From a checkpoint of a small class-conditioned image flow-matching model: batches of 64.
Rows from block 6, named by matrix and row number. Each number is 128 + 24 x the weight over its row's rms, rounded and kept within 0 to 255. All counts start at 0. Numbers have three digits each. After the name is the row's rms in percent of the matrix's.
# convs0: first 3x3 conv (model.decb.0.0.convs.0.weight, 64x128x3x3), inputs 88-91, a 3x3 kernel for each
convs0.0 110:085093171122126187120144076155104128087110134121169118111062146092131114113114202139135137129151132103126111
convs0.1 115:097121165127133133140111113135030164091173092134147137115100098160093136126127154165081124149137112139144132
convs0.2 087:123129103111106123096134184135118101141134115140141190140092101146156075157092110125110115100114207137143151
convs0.3 111:136134114136143126157107128129106162098163119151072134116170119082131153184102121125127106113124120150073117
convs0.4 092:168164178130097124130111078124130190105148142148129146076078139136168137155156105136111106147141121134147083
convs0.5 112:099132142119119130128163145125120155121128109097085080137170122110037163113143138161089122147153116126128154
convs0.6 104:130155106121164129149085179116163114169178180144129100111068129083129177159125140144166123168084134135115180
convs0.7 104:125164193109114132134115128093148132181211149066100104111157130129102098121114106110158106126139168101126093
convs0.8 103:093141144148098121150164128143110146145062134096164120105104163168066137162124125115107163177113099085165107
convs0.9 080:136113162128121073118123167104120123139130079140122156177129123092157174126130043140105102167158124114105175
convs0.10 128:135098166087164169137129096119184110138090134106107110137156122086128159078074150098132112103097162152088122
convs0.11 103:162078120137126132120128123137140079143118147091117129098147134120107168127162119127112151132132118117156092
convs0.12 087:166122080125093087100090138106057140126074107172138090131104109093200140143165100154107087198179091164172175
convs0.13 122:125178098097126166116094125171155161107091180094098122122108154138119104151147110139102134166120124119110116
convs0.14 094:108137098135128174118120153143133148157071110126113117110170106099150093157156160164154087152149149118139090
convs0.15 092:071088164128149167134147131132158178098136143161094114189137121124157164123154113111163167100122136096121061
convs0.16 086:114169165115171123138147143115147111162114130098126131097077129096126165103106142132125141095120131111167137
convs0.17 131:106083082171136124101139134093081112122109149138141149145085123104151125134157162166133083135097165123147147
convs0.18 099:104121173117094163133126119144114139133101160099156160135108098156143127218160113098132132102126111103132135
convs0.19 095:153116116132124135167144163184166149145119111064152129098135159114171114132139132157122144098140101140137137
convs0.20 101:112122163084145161117153112113136129074134105105160151118114173068125154094069142106134090105119121115185160
convs0.21 087:143152067162130043123090093135132142095165139153090112077094152143147153121123149069180130087142155166085071
convs0.22 097:148116095123140111112121136147083045173108120160123110145169103185109140134135091122123134149143144130142092
convs0.23 093:119127152060140133111119108133137117125136119136155136159094142162138113120132152082112152126179144104145154
convs0.24 079:099113131140103097103088128132157099076151078153149134104099104142159089149113093123091137078170105106112118
convs0.25 085:116109127175149132117099099127109127074100113128121140164095130146141115130122063131108147133099077155132170
convs0.26 089:150125132104114097139128135120160119158203146100136111133143091147173093157158105129140150107134153106106156
convs0.27 084:151124103120118125109113086120093151149134098169101114165154136123173097115120073118144129157107118132149076
convs0.28 081:116136113129129117112127118138126142124089128106105132042134162109115094126136107116168114150183144138172135
convs0.29 091:128136102128103179162141086154148113098128151154127127098158113110162146134145089150157174087156129083102071
convs0.30 110:142200120093125130114131129157146108120130151122131158126081150120110084096166085160120099152187124081146148
convs0.31 095:162124131155134153140124116152124111109126116117170138096131176104140101126107177140134106092144088079159138
convs0.32 098:157106134130093106100139109120152039172162095154136160124175126175159103109130078130138047121112122166152143
convs0.33 090:135123152091118116144111164102082096152150154141134159161146100119128079117145096092157134116128112141148191
convs0.34 097:127095123140149129161174099165130143131118125112128143139086108122152130132150132154100148145105153069139163
convs0.35 141:161140131091060081145129158109179200200116123114102146119213074149058079097157185138120143095144117143115106
convs0.36 106:139105129064148102149143152179190144155065093129139112137124083107186163135132123122164158106111130118138122
convs0.37 102:133129101140145154063127138167133126163117095135108064123139098127124112114104151131123101130130174091105103
convs0.38 110:104139143152156127149104125134143132117162148147110111135131150124094138108111128091122110119105142165156104
convs0.39 097:133146108098134070121188101141150148133163175096129115121130148180142147117137136138091121182098080147066104
convs0.40 095:104092110158163167138161158147101130146118132094115155138166154136142156121150111121142103149181151114157114
convs0.41 098:097051131142178140155079150114121111119119125146103135153110103145138195079138115150119115114106158113132111
convs0.42 096:153157174128097102180123154077173119060152162104134165083117143083129161115112170143157133110063140119112124
convs0.43 097:070152155140107188173111114111129137127142105106167154103151140167159121137149148130124146130157129095140145
convs0.44 092:127140129155190148100085111138104136110133176142111117157100111096058117133085097127104108175151124142140147
convs0.45 125:133223118110075135130162124104101116107117138139116089122185140120105105153129134134074132076142122124085134
convs0.46 095:106099079157173160115128107127159101127105114137125087141120101097129143084069103145076105154136073129132118
convs0.47 086:158147133103159083171101114090138103108149196081153198113140147150198134127138167131160174088073171127120104
convs0.48 094:119111129148171143085124159120159131162074077165096131114163116111135136106131119098154133114146080152120092
convs0.49 101:136113137144160130183165131077066151109127145129171119172112083150149106112097142116075112127127160102168139
convs0.50 091:133123154145118101130115157170117112142161135155127136129143122111137123086141104166171121134095145172155118
convs0.51 113:095129131096101164164160122148139167104098084112113122156175094129115153111143144116122144136156135139120182
convs0.52 082:165126123139125118089115079104111102133123150097097105133121140150142130143114068190104117128095165152144107
convs0.53 092:121103095167124113123096130113140110111149160118116106080103156120093123103151066113113131134114117148113095
convs0.54 094:142144124125161111138098100142101080118173130078094104169156088117125114078089121139127109193165150131116106
convs0.55 087:095101091161180132119144125135158123133173112154173126146143126108100119158191157106098117145143170144145140
convs0.56 092:150157119117102128110131175172130083163116113114101104145136153086151133152130130123130176121172154117113082
convs0.57 088:117115109134106137098106126143121139100174151110113156120125161195171138150116139124114113167137155111167126
convs0.58 095:131111070113108108088139145102155105115132123140128162128139148089149125117149122157132160111173121128133166
convs0.59 101:179108102116150121157127148159100104136135116102140166153097116120225078109085133118121100124174162140131112
convs0.60 132:125131088133112140089188113091096198082193106128135084155090175130144089171096146119178111202060157126093130
convs0.61 089:130136158118133108109152131146066092180095150158176086125169143163122124101124038110141146089068108137167065
convs0.62 096:093186148141130097117124167181118161124091100141124152136123131159151136127155137140112193138112155109084112
convs0.63 124:150144150173158100096146089081119176106099097147116122091133111110172150141117073128135109125146122114101146