From a checkpoint of a small class-conditioned image flow-matching model: widths [64, 64, 128], 42238 training examples.
Rows from block 6, named by matrix and row number. Each number is 500 + 25 x the weight over its row's rms, rounded and kept within 0 to 999. All counts start at 0. Numbers have three digits each. After the name is the row's rms in percent of the matrix's.
# convs0: first 3x3 conv (model.decb.0.0.convs.0.weight, 64x128x3x3), inputs 84-87, a 3x3 kernel for each
convs0.0 110:541546496531535527492513461472524483493529458460490511508464542483476466500485545490524507496490463493491550
convs0.1 115:502549497486493510528465528515536486497495518549477492470535534528425473489541460502507510482515472515453521
convs0.2 087:486504528468479481488466474496484491492504466492476503562481511495502505493474517474468532501561546477495523
convs0.3 111:510490466457515518505489470467502492477471499524480542513506500513535521504451509486459515508549505501482465
convs0.4 092:517479508518485548516529503541512533474484488507542510496484492541469489500475518546501495520526485489507509
convs0.5 112:516463498479506526475495514487496491498470485464452476481450487508509504489484524516478502534515522509514556
convs0.6 104:510530516488553501460519502511508473471549501523526557540502443518481523533513533485472484481478477458453498
convs0.7 104:511481473493549550458575470513526528467472511540482493480446511495473485516505551495508479518525506495496487
convs0.8 103:500488480487494498503490497481445520579509462507497506527498495427563481501445500515539480490484479545487490
convs0.9 080:543484512520506482463489460499466505513510515503503514500519499513443544475471527467503513502541516501525539
convs0.10 128:457524496515553531499490481491475521486520511523546507474489509474487519516499503516509509457444516514496513
convs0.11 103:515532447463485540536496479469545511519494483516500493496506522504482486490508489523489509470513462545510526
convs0.12 087:463520511513516522498513516538497539508495496514508499512472486541524492502490493499510505495502487481449511
convs0.13 122:452518541464469524488471544531489481501468496526489500518507481513541456526511528499490482510496483521479471
convs0.14 094:461459474506496480533461455490475535551484484492506454512480498508546528509515470487463475498464483518527521
convs0.15 092:452475511509530538508503464467459469508459494491567513559547478516482518465477516517455470464521529480554490
convs0.16 086:523502533540548539496533489436471466520514521520554529492512504482458505499516527509501499458491497531502424
convs0.17 131:484472478514508518510541521498519499495454453515530512522503492511516512502473473495477496517529464488505516
convs0.18 099:526467484480487492470553484470487538518488486508533479477501555464547529506458476482555515489470556499503485
convs0.19 095:482521456489456500479484492486480477529517509500474504472509504481505503479502517470493467531521514529490475
convs0.20 101:481508494513551460522516478484498509529526489528490487475503555428460515509461511498461486484486545469542528
convs0.21 087:530540472498480527497530525525469461515508476503498513532536492504509510461505467523476512576534485482513464
convs0.22 097:499510520455527525469463511493483527451535555455513502485495502506538526522478483509486501510473492497483473
convs0.23 093:572540540516472509441462491532503524536511509463559496518514557465520513463526528482474509546538523528528492
convs0.24 079:525529511499475528524492540459505520532482529503523470513486488471456509490533500488510469491463495469480507
convs0.25 085:456528542519541510507547458530504511470470522465467531539480480479486534487490518518532536527514506507499482
convs0.26 089:477473489498507462483504513464478521491482468509477514523494479522467502467527523478498514472487536484473467
convs0.27 084:520479517499513525492505482540452488509506540442518513543511529509476539525496560504512476510493496518474490
convs0.28 081:520520495495500491493476489482481498485472501502493515502478478537501489481497465552509498497554512500523500
convs0.29 091:497497517498469568472514522500450470544504501498580478507493513512444527490527527496476534494464518468458543
convs0.30 110:505557503501483496515482500504512501512514500470502508539502473482570520465483521514487511547519480480538468
convs0.31 095:502478454499481466497572483515493486502410520511511557544496469513522466506505483481519458512511513482532446
convs0.32 098:496513479525433477531535514477500506463503510468527493489482501469494558562472519499435467491474520537470495
convs0.33 090:485485480469489485504475500553479444532481496487481533537512478520543463473492523483439523518494490564438483
convs0.34 097:521512526488457533505476478480498548497478515530495499554492511536514508500493457487459444508492476514561489
convs0.35 141:509482491493516462478493506532496493501499540485524482467495508494538534503483475497496517498505540519504489
convs0.36 106:518483531474478516484511541539543509438557533472423483482491515472472492505500481509543536456499495513512461
convs0.37 102:430461518527529451468526512488494446485529507491523481479527525566505479501451451540495466509504477496514479
convs0.38 110:521510482482497454527463530511527518485473538517498468528503504484511506482463472489505482478480489513455514
convs0.39 097:519549493516463528487495522493531485537479471535553510535469485536517466510477455501510490484464499459540480
convs0.40 095:473480481492496496535488485494499479492489486523523523510466494513500472555501496504437467503494550514546545
convs0.41 098:509503520507519486502445485488512502540490499482451509508491503517475528507493521501477513525489523509506479
convs0.42 096:534484469495488457510462489499492480524512449466479483474502504451468554475520514486484502483500516517470486
convs0.43 097:500425534474478489503507564500493502488489459540514435489522469444500512541506478550495469522504519536517496
convs0.44 092:486476525524557463481523448511508529485507498490444446524469563499418515505485462468493489506552456517497521
convs0.45 125:501497527502512521450516500479500482517478521482517537491465488536548515515496497510528470496471526491506509
convs0.46 095:478481504509521508578548533485459487499539514525498468529504499513512482540487543493460485490502519509471500
convs0.47 086:489500568501474505504530495502498438504539445520500503519486486480464475494491458539478453534514480494475539
convs0.48 094:528463568503444520475482532498483493436547566479505500550493512502485545496499516544534540453501475532492510
convs0.49 101:589519480498522505505488476562555549517472506489471491499509445464487536478464504466480519478507480482517519
convs0.50 091:488475472451514472465508500504497516510510498497470565509517514491485495512509502504497487489511484483450457
convs0.51 113:470489494515498512534486522517524460536485524503541459481483503526578479454485547501530463476491506509491480
convs0.52 082:496504486486513495503538501483531545507498507471564518541473524512524495504440449514513549479483490507481465
convs0.53 092:531481461498489492467516484470512479491449495519527491491525528557537481534516457464508480486541466508535516
convs0.54 094:526465515485514493501462561501501474522559504527502509504473501487508509503466512580529536511506502474545502
convs0.55 087:509487477455448481518474517487490545485477505503462532480506459499530485505517504510491482519513477511528536
convs0.56 092:513508484483515527469506511484488496497527514497470525504493492483529484510509509514487516504481509504483435
convs0.57 088:510482530495489473487544485465542439504537489515501495505495464499513488505506514525534503501547494484511459
convs0.58 095:507487496541519465483482494462528482508473487499490495507500528467502571470488474469523522458505539461500479
convs0.59 101:534445534493512477470482520510501462461565496488463543513526493503462530468517483477539491482445508492507482
convs0.60 132:522491536497520479535520479508525479479541469484511498536444530507481485492502499515502466512465469481464535
convs0.61 089:514460544529501541458429478532501486502524524489434462534495500447471520527512529480526538489481516466529527
convs0.62 096:496470485519489526522506470462493497514478450530515513504498502514534531524456482514537490494510519511510488
convs0.63 124:488507491485512503486531509518462510518545471500500531502496456512471474489554540473486522504504509494534474