{
  "train_examples": 42238,
  "horizontal_flip": true,
  "num_classes": 11,
  "norm": "layernorm",
  "widths": [64, 64, 128],
  "attention": false,
  "residual_init": "none",
  "optimizer": "soap",
  "eps": 1e-08,
  "max_precond_dim": 1536,
  "merge_dims": true,
  "one_sided": false,
  "adamw_lr_other_params": 0.0013,
  "epochs": 22.0
}
Rows from block 6, named by matrix and row number. Each number is 128 + 32 x the weight over the matrix's rms, rounded and kept within 0 to 255. All counts start at 0. Numbers have three digits each.
# convs0: first 3x3 conv (model.decb.0.0.convs.0.weight, 64x128x3x3), inputs 112-115, a 3x3 kernel for each
convs0.0:048082122192129126067118084175079137066120208120114111106100195156104123121140112155135202116135044160056188
convs0.1:121084123129133120114119115151084151113192106174095092087220076132070196100123115135116146099103101136156162
convs0.2:110139158111104118088131142145138136117133122119133143101117142095166091163118126141133129132107139181099181
convs0.3:086139109089135126117079097078159138063100121143078126122139142108099084172124152069177130131122097174120155
convs0.4:134144105146095132164147095165152074169094167138149162140149127119156043159106106183203087203113133107047141
convs0.5:050076046105146102149132124179111090119206149083126147146152111133141142107164089160133049154153107089148124
convs0.6:153098209143131176106126116185073205167127141147152150080144202107129110210138079156093141206134127163113083
convs0.7:171105126165158130101117096125059135179117122153056199124156086166131136132179175081101123109197144049086069
convs0.8:108149166135189072133155129118123112137167123142103127115094128098110137147114151138120106118138118146147141
convs0.9:130121136112119123138154137116160120154131100103086126116134125092114158143112168132177149131144130137102146
convs0.10:131101028225074144102100176084079098145023179126165064121086148158194154049136115167105099161125066152147133
convs0.11:151132105065169141119154123117151106080137151127165135122110168141124121075100108121141129130094133075135093
convs0.12:095094122141132167193162181125059109152119143164150106142179169105168144100178125070128096074076137064118118
convs0.13:145153103114204097105137125255128164075182121105046165119088147094157060163133125177096137104203087146120068
convs0.14:165169078163109089139137076149174044140198170110136110146140159151196149135155118130114145175134163146195115
convs0.15:152111189125131174134139121118188104065138117120124081123127116132102181165121123112156139119218146122124097
convs0.16:152053100098093118130085102143147114127095104145114120134128083104150117096135097133094121124179112124073089
convs0.17:108087075116084137149236187196164118123067150135119117116187121175089110142164149158145127162193103069102130
convs0.18:140177137149086217107153172074176167051120125096094141186101112061115104108098135066205206070142118144092113
convs0.19:149187093135141059184116161095074136125163063124132098146120152160144115137093167080164135128112095125153134
convs0.20:179117130135138057073092098152160146115066191127151128135167098165142176064078163076112153079123082153126206
convs0.21:114085126136104108137126171126124135143136119145109105148137113129135103168122152177149125059112103109103085
convs0.22:190166124130101081122159047092127151134126125173137112159115116121107125149147133110105141130138131116147118
convs0.23:166152100157162145150114104081076038172164156168138194178120099105153136174095073183093179118141139101049131
convs0.24:107133155097106103178094150166138098089107115131119107123161116117092091101170141159134155093122103121081187
convs0.25:173164138100153109153060130091086151115171171122150102123132153157178132156132150183136113122117133134115147
convs0.26:119099118105064070142072060120118131188121087154152176145134163140153153149100094113141113128183160093139150
convs0.27:137150149161082128145078118066169158148130084147122202102134156091098164127210164129132138104158093113115127
convs0.28:148105114155177140109127120193178178127140108145140128141106140127139109169125124106156134204133129156149172
convs0.29:102176082127144147117184141153175206133062159134119127123146138119148143080129122123148141134090153115112135
convs0.30:087119141086180103187140098173065102157246110169159157144129108055146167115174145100175152072164177102142189
convs0.31:187121152097196099148175141061159153127174093139123080187160145097135098105096146110096104162175143196119087
convs0.32:173187129162057133099113137069116068133127176149219172159128075163110128163111069108069117097154129105161122
convs0.33:111152168101123104166161102109158132121161079132102164097043064142077087157123184102110143145079098118093098
convs0.34:169109124145206149108096142147094112072123102126132122187147166095160148078147112174088115141194096135163144
convs0.35:142166089190111076184094211024142182148188043131110159106120150199164123133077035097147143144143198224137046
convs0.36:083110132116203039141129168155086148074102082152132082064052124160112088099129156116058141130101054141187074
convs0.37:149140130152140124101098155175238113119130128103140161130106121130122151125131097134135155133194125163154146
convs0.38:140112157139107093172120140098161128119117156126062089116146142135085115145167114122152137118095119179123093
convs0.39:165159121099179154182075115143109146156125137115082096094102145102118169185122150089086122138152077154138127
convs0.40:132190148151187171104144038089129097085105114167212130190176153117138146134147131132088191132114120160172062
convs0.41:121154078110156220062125119127124165144027159072143163132122109113161070167117105105117109119053140150143127
convs0.42:147074128092130108112185131093162100123168185099126178088139120115092121134112139157141128169126166097234078
convs0.43:196095095123139087174101075161145092169164171130073138167121139143183123080144141159191045161188105183152132
convs0.44:151144155164165165067162136085181163118096177152158125105132130136136136085113167097202118120110128180145143
convs0.45:127147156111126167148109111076029143120126166139136177183110048125248245107133127143144138112147198074071049
convs0.46:126150211123051137142075149108105235160060165100129075133143146091127101137107129067103134102155141114133092
convs0.47:165166126111149102090148171148141145112125129149134141124157146099129173100079127166129163135071157139112142
convs0.48:134092113115132131097133138200146153095105090153107145111053159119140139105129130138201102098129125132197168
convs0.49:141123071019140153158200039143115137125132143122163160116055151108145158085165191098104164082093179126170164
convs0.50:141155123180077107093120166122140150156116083115110089137137079126118121189145104146113149121036087116081154
convs0.51:121067117162080105210093138141231081169225059128133087152142101153156156099148107165035104148188102090138190
convs0.52:158089129159131087117176128173154119122132169096102110142132123122082097131146141176125165178097138124091095
convs0.53:114159171139115145090165156119137120138168147074120096103074091153139130092082133084105096177163144190117051
convs0.54:059100144076146165079120140120127117117109107081087153102136154081096149084164165114162072128152119097111106
convs0.55:136149163099106128104132127115132116119126144112168074140109126164099127145130093096090140068136140122166116
convs0.56:168107077143134141074171123101218103125091083144117113113071156141112108156153147150099103144073123068058074
convs0.57:093134133160148100161097209128132080102129100110139076115124160118098093135105113175079078144083117103169125
convs0.58:124108151117078128185109071108146118077076185106141159194135120127149166095160146171052119104023150148136144
convs0.59:125158146152148102093155180104146080160111187099126089113135145113036126131126112125103110158049159152121135
convs0.60:109172181123219162076177084111082244088122208203122089113130094110084151124080242144192123195069103162004204
convs0.61:094117045115215108129146116101170087152162096103122174102131177132132153090105129158139138117100158078157130
convs0.62:185125125111073047085141188174139075145143144119130130118141058105159079117155107124047149160199117087182124
convs0.63:062156114153064148175078137174122113184102086062173150173143114127073170177097134100140111176084174000126183