Rows from block 6, named by matrix and row number. Each number is 50 + 12 x the weight over its row's rms, rounded and kept within 0 to 99. All counts start at 0. After the name is the row's rms in percent of the matrix's.
# convs0: first 3x3 conv (model.decb.0.0.convs.0.weight, 64x128x3x3), inputs 96-99, a 3x3 kernel for each
convs0.0 110:69 35 52 55 68 23 75 40 52 51 62 40 54 39 58 43 34 73 76 56 34 73 39 39 33 59 56 42 50 63 58 64 51 49 55 48
convs0.1 115:26 58 69 63 46 61 62 58 26 53 51 45 55 61 46 39 52 67 45 74 39 59 57 60 32 74 51 38 49 60 53 41 65 53 65 40
convs0.2 087:56 51 50 54 75 48 30 56 48 40 81 60 53 59 46 55 48 40 45 27 41 50 62 61 73 42 50 56 43 56 50 50 54 47 65 59
convs0.3 111:48 69 38 75 58 59 74 17 30 52 48 44 43 55 50 56 30 61 39 57 54 49 60 41 57 56 75 43 55 54 46 40 56 62 42 26
convs0.4 092:32 67 51 50 51 40 58 78 47 28 23 48 41 74 44 35 56 85 43 68 24 52 34 42 57 53 41 56 41 59 61 55 58 49 50 53
convs0.5 112:33 53 67 54 64 47 44 60 43 58 44 53 70 55 54 37 63 48 37 43 33 45 39 22 40 53 42 50 64 46 50 57 59 50 62 48
convs0.6 104:72 46 46 68 56 64 23 44 31 64 82 45 48 03 61 46 23 64 72 41 52 42 49 70 34 63 47 43 32 36 46 61 58 50 50 29
convs0.7 104:60 72 37 45 31 60 45 43 42 67 32 30 63 22 43 59 63 59 32 60 56 55 56 41 26 58 56 86 62 37 51 20 51 33 56 63
convs0.8 103:49 47 34 43 70 65 51 27 57 37 68 43 50 76 50 63 38 51 70 38 48 31 25 56 64 45 47 49 57 51 36 50 57 62 54 46
convs0.9 080:64 66 51 47 47 63 55 53 54 39 60 50 58 57 49 41 51 29 57 63 61 45 48 23 73 50 60 53 48 47 36 49 57 57 47 48
convs0.10 128:62 51 47 35 40 49 43 46 73 58 49 56 28 40 77 39 29 63 59 88 44 99 98 43 60 75 70 74 45 35 51 28 47 26 54 80
convs0.11 103:36 31 49 63 56 33 39 52 52 30 51 31 49 55 65 52 57 55 56 40 34 51 40 44 45 66 52 46 51 67 62 39 62 64 60 40
convs0.12 087:44 49 46 57 43 67 45 45 48 30 61 49 63 53 51 49 19 16 39 62 26 31 48 62 37 64 41 38 25 42 55 68 49 29 60 43
convs0.13 122:48 50 62 33 69 33 29 44 42 63 27 74 74 31 61 49 58 13 54 48 52 42 57 44 36 50 59 32 61 40 33 64 38 63 57 34
convs0.14 094:54 44 55 25 29 28 61 37 65 72 52 57 65 48 36 55 52 78 56 40 35 46 66 62 46 72 54 48 54 61 68 34 53 37 35 80
convs0.15 092:67 65 51 61 66 29 47 66 35 58 39 27 41 66 50 41 63 78 27 51 45 61 41 66 61 40 58 37 71 67 23 68 62 37 44 33
convs0.16 086:49 59 51 61 54 45 57 73 43 34 27 29 50 44 25 71 65 56 46 59 58 81 64 46 55 51 73 58 44 41 38 29 58 49 63 67
convs0.17 131:31 53 46 61 37 45 76 64 39 64 49 54 54 72 51 42 52 33 28 52 62 51 32 59 59 58 46 43 24 46 60 90 69 51 41 42
convs0.18 099:30 22 33 88 65 42 37 69 64 54 67 42 37 73 39 40 60 64 57 58 60 65 47 51 32 22 44 52 36 41 48 26 31 26 68 53
convs0.19 095:43 69 50 60 47 59 54 47 26 34 29 67 61 05 47 49 61 47 55 70 47 68 43 54 42 42 55 64 26 72 51 50 40 48 53 63
convs0.20 101:39 43 81 57 63 46 49 51 49 44 52 50 67 64 50 56 34 60 83 57 53 59 55 38 49 23 32 61 45 49 51 48 70 32 69 55
convs0.21 087:31 64 64 45 45 55 42 40 69 51 44 61 53 40 72 58 45 49 15 64 44 54 55 29 65 24 23 27 52 54 48 47 64 54 64 67
convs0.22 097:57 66 45 54 54 37 30 73 45 64 44 62 43 52 41 44 55 60 53 73 55 56 79 44 58 57 42 35 34 50 34 56 72 15 57 66
convs0.23 093:40 52 39 50 64 38 45 45 50 42 39 46 59 37 32 71 47 38 31 62 64 39 29 69 10 65 76 41 39 60 40 35 45 44 47 57
convs0.24 079:42 42 59 78 54 45 59 61 30 47 49 26 47 58 61 57 60 57 37 83 37 33 60 57 10 46 58 38 73 22 48 43 67 42 50 76
convs0.25 085:76 34 50 54 47 39 43 55 48 55 58 71 51 47 77 63 38 49 52 57 42 36 61 70 55 62 35 37 32 27 61 35 69 56 54 42
convs0.26 089:59 75 38 54 36 39 37 36 64 23 59 30 43 44 38 63 78 64 22 41 59 27 60 52 49 36 53 77 48 43 48 37 39 35 24 44
convs0.27 084:69 35 69 40 91 29 58 36 57 36 42 51 38 50 46 44 63 44 42 45 58 53 61 35 45 64 57 45 51 44 55 14 37 53 50 53
convs0.28 081:27 67 50 35 45 62 42 56 62 60 39 46 34 48 41 55 42 56 49 56 44 57 50 39 54 40 59 62 50 76 51 67 34 55 67 43
convs0.29 091:48 60 66 19 60 02 67 31 53 47 36 61 47 50 34 81 33 42 32 51 65 26 45 54 49 60 55 61 58 48 63 54 40 75 40 20
convs0.30 110:57 54 45 15 53 50 19 60 36 43 37 33 76 32 56 57 64 41 45 53 38 56 49 68 63 43 50 50 26 40 43 50 55 58 51 64
convs0.31 095:43 54 27 55 54 34 61 46 66 51 60 65 50 54 37 44 34 63 80 64 61 50 51 67 74 58 53 52 40 59 58 46 34 76 52 61
convs0.32 098:58 37 40 62 53 50 50 87 52 47 53 79 65 25 62 47 17 35 47 37 63 56 15 41 73 30 43 45 61 51 34 38 56 41 64 51
convs0.33 090:52 64 44 20 25 64 47 66 59 50 57 24 50 48 56 67 63 26 47 44 48 24 32 41 51 34 69 48 39 52 65 58 62 32 50 22
convs0.34 097:60 49 47 76 44 50 46 33 53 42 38 35 47 38 31 54 60 64 62 57 54 34 38 74 83 65 66 55 39 53 53 44 56 39 37 38
convs0.35 141:39 75 47 55 20 49 55 68 50 48 37 50 44 40 76 43 68 65 55 51 63 79 53 50 49 53 58 75 40 56 44 50 55 75 55 74
convs0.36 106:53 56 65 50 50 41 40 35 55 52 60 46 38 55 59 30 47 45 48 49 73 54 42 47 29 29 45 61 47 57 53 18 39 61 44 65
convs0.37 102:81 43 52 29 37 35 89 52 17 41 54 50 34 56 54 43 70 41 70 49 56 41 49 21 50 46 41 37 48 46 35 67 40 51 55 67
convs0.38 110:39 56 55 77 48 64 61 43 31 33 35 33 51 49 53 65 48 54 45 48 61 51 50 31 58 52 66 46 65 49 44 61 45 42 55 37
convs0.39 097:34 36 89 33 51 70 45 60 69 39 30 63 35 54 38 52 55 48 70 37 33 38 41 45 64 34 23 31 52 50 86 42 26 67 26 54
convs0.40 095:47 59 62 54 59 50 51 33 49 42 43 58 44 26 48 56 50 46 40 26 35 28 44 51 41 28 55 55 33 60 40 31 82 27 63 54
convs0.41 098:32 57 39 51 39 71 33 59 58 78 45 53 48 43 49 29 55 66 40 40 65 63 52 41 53 69 37 61 39 31 28 64 54 25 67 58
convs0.42 096:54 49 31 59 44 44 45 40 60 28 57 40 82 53 27 50 52 42 58 21 62 53 56 52 65 59 31 19 44 50 56 51 46 47 46 43
convs0.43 097:34 26 48 35 43 54 55 64 35 69 34 50 80 60 64 60 41 39 51 40 36 56 36 54 58 22 63 39 82 53 30 85 51 60 62 47
convs0.44 092:38 38 67 37 35 82 53 71 58 52 48 73 50 51 60 37 42 61 47 63 69 66 82 40 73 69 62 56 54 60 65 90 46 64 56 46
convs0.45 125:64 63 50 18 40 33 62 50 33 51 58 68 54 33 21 35 67 61 67 48 49 25 48 56 31 42 45 33 54 75 24 33 40 71 66 31
convs0.46 095:28 63 66 58 42 57 44 37 45 50 63 77 35 53 61 66 51 60 27 42 65 45 48 18 71 53 41 26 26 54 46 78 47 53 55 33
convs0.47 086:37 54 52 53 37 66 40 52 60 54 55 49 61 48 55 63 48 55 60 53 44 72 54 59 40 32 54 71 50 57 64 38 46 53 56 55
convs0.48 094:49 54 23 77 65 47 42 46 41 51 61 66 29 41 77 37 38 37 33 15 65 28 62 65 43 59 49 46 70 47 57 52 56 32 56 60
convs0.49 101:14 43 72 20 53 72 59 71 73 38 69 54 45 73 54 32 40 40 70 36 66 45 40 52 50 65 44 61 62 36 50 49 43 31 57 55
convs0.50 091:56 54 39 54 68 45 57 71 58 58 62 36 81 57 59 46 12 50 34 24 47 45 51 67 26 40 34 33 69 55 39 55 66 30 47 28
convs0.51 113:43 36 37 35 69 33 62 64 27 45 39 49 56 37 46 56 59 45 67 26 63 29 50 52 41 52 64 34 55 39 48 42 56 62 41 55
convs0.52 082:37 49 68 60 52 46 45 59 66 55 54 39 45 37 49 61 52 66 32 40 36 47 59 39 24 41 62 61 51 43 62 55 56 65 61 45
convs0.53 092:61 41 39 47 37 48 43 53 51 50 56 63 41 64 51 50 71 38 35 47 61 47 31 44 59 53 49 63 52 40 61 79 20 45 58 52
convs0.54 094:55 47 47 47 45 45 39 64 48 44 45 37 49 18 47 39 36 62 43 34 45 50 46 21 49 41 64 65 86 36 47 43 48 39 59 58
convs0.55 087:43 40 52 60 45 40 43 69 38 45 50 34 43 80 71 49 65 63 56 30 45 43 31 41 62 41 58 53 61 37 70 54 35 42 61 43
convs0.56 092:67 56 50 64 50 34 33 55 46 59 49 56 33 71 54 41 47 44 52 50 53 63 45 39 72 65 55 54 54 73 68 61 35 55 46 37
convs0.57 088:69 46 42 56 45 38 31 48 56 55 62 50 44 49 52 35 47 51 49 55 41 51 37 49 63 37 54 45 41 57 46 53 52 34 57 40
convs0.58 095:49 47 28 83 23 57 48 71 73 46 45 68 45 46 55 45 42 55 53 38 36 53 36 60 74 38 30 28 84 46 41 47 62 25 31 53
convs0.59 101:59 60 49 46 57 67 33 69 47 55 51 22 51 54 41 49 43 65 53 51 43 52 57 36 60 38 66 47 38 46 60 42 55 39 49 55
convs0.60 132:67 38 75 13 77 40 42 37 78 58 68 32 60 64 41 63 70 42 66 62 69 46 57 66 43 73 48 22 67 44 71 41 33 74 18 42
convs0.61 089:29 50 22 80 67 32 50 42 41 52 42 49 70 58 30 23 51 40 43 45 54 74 70 55 12 43 22 60 39 80 43 37 36 49 30 33
convs0.62 096:52 58 55 45 29 37 73 34 55 47 64 18 73 70 40 51 58 62 45 43 57 29 46 52 58 38 45 61 61 58 43 67 16 40 50 47
convs0.63 124:46 45 54 57 47 38 41 57 53 49 65 55 09 42 56 65 37 35 70 62 49 42 56 55 52 26 53 51 18 36 50 63 59 58 46 43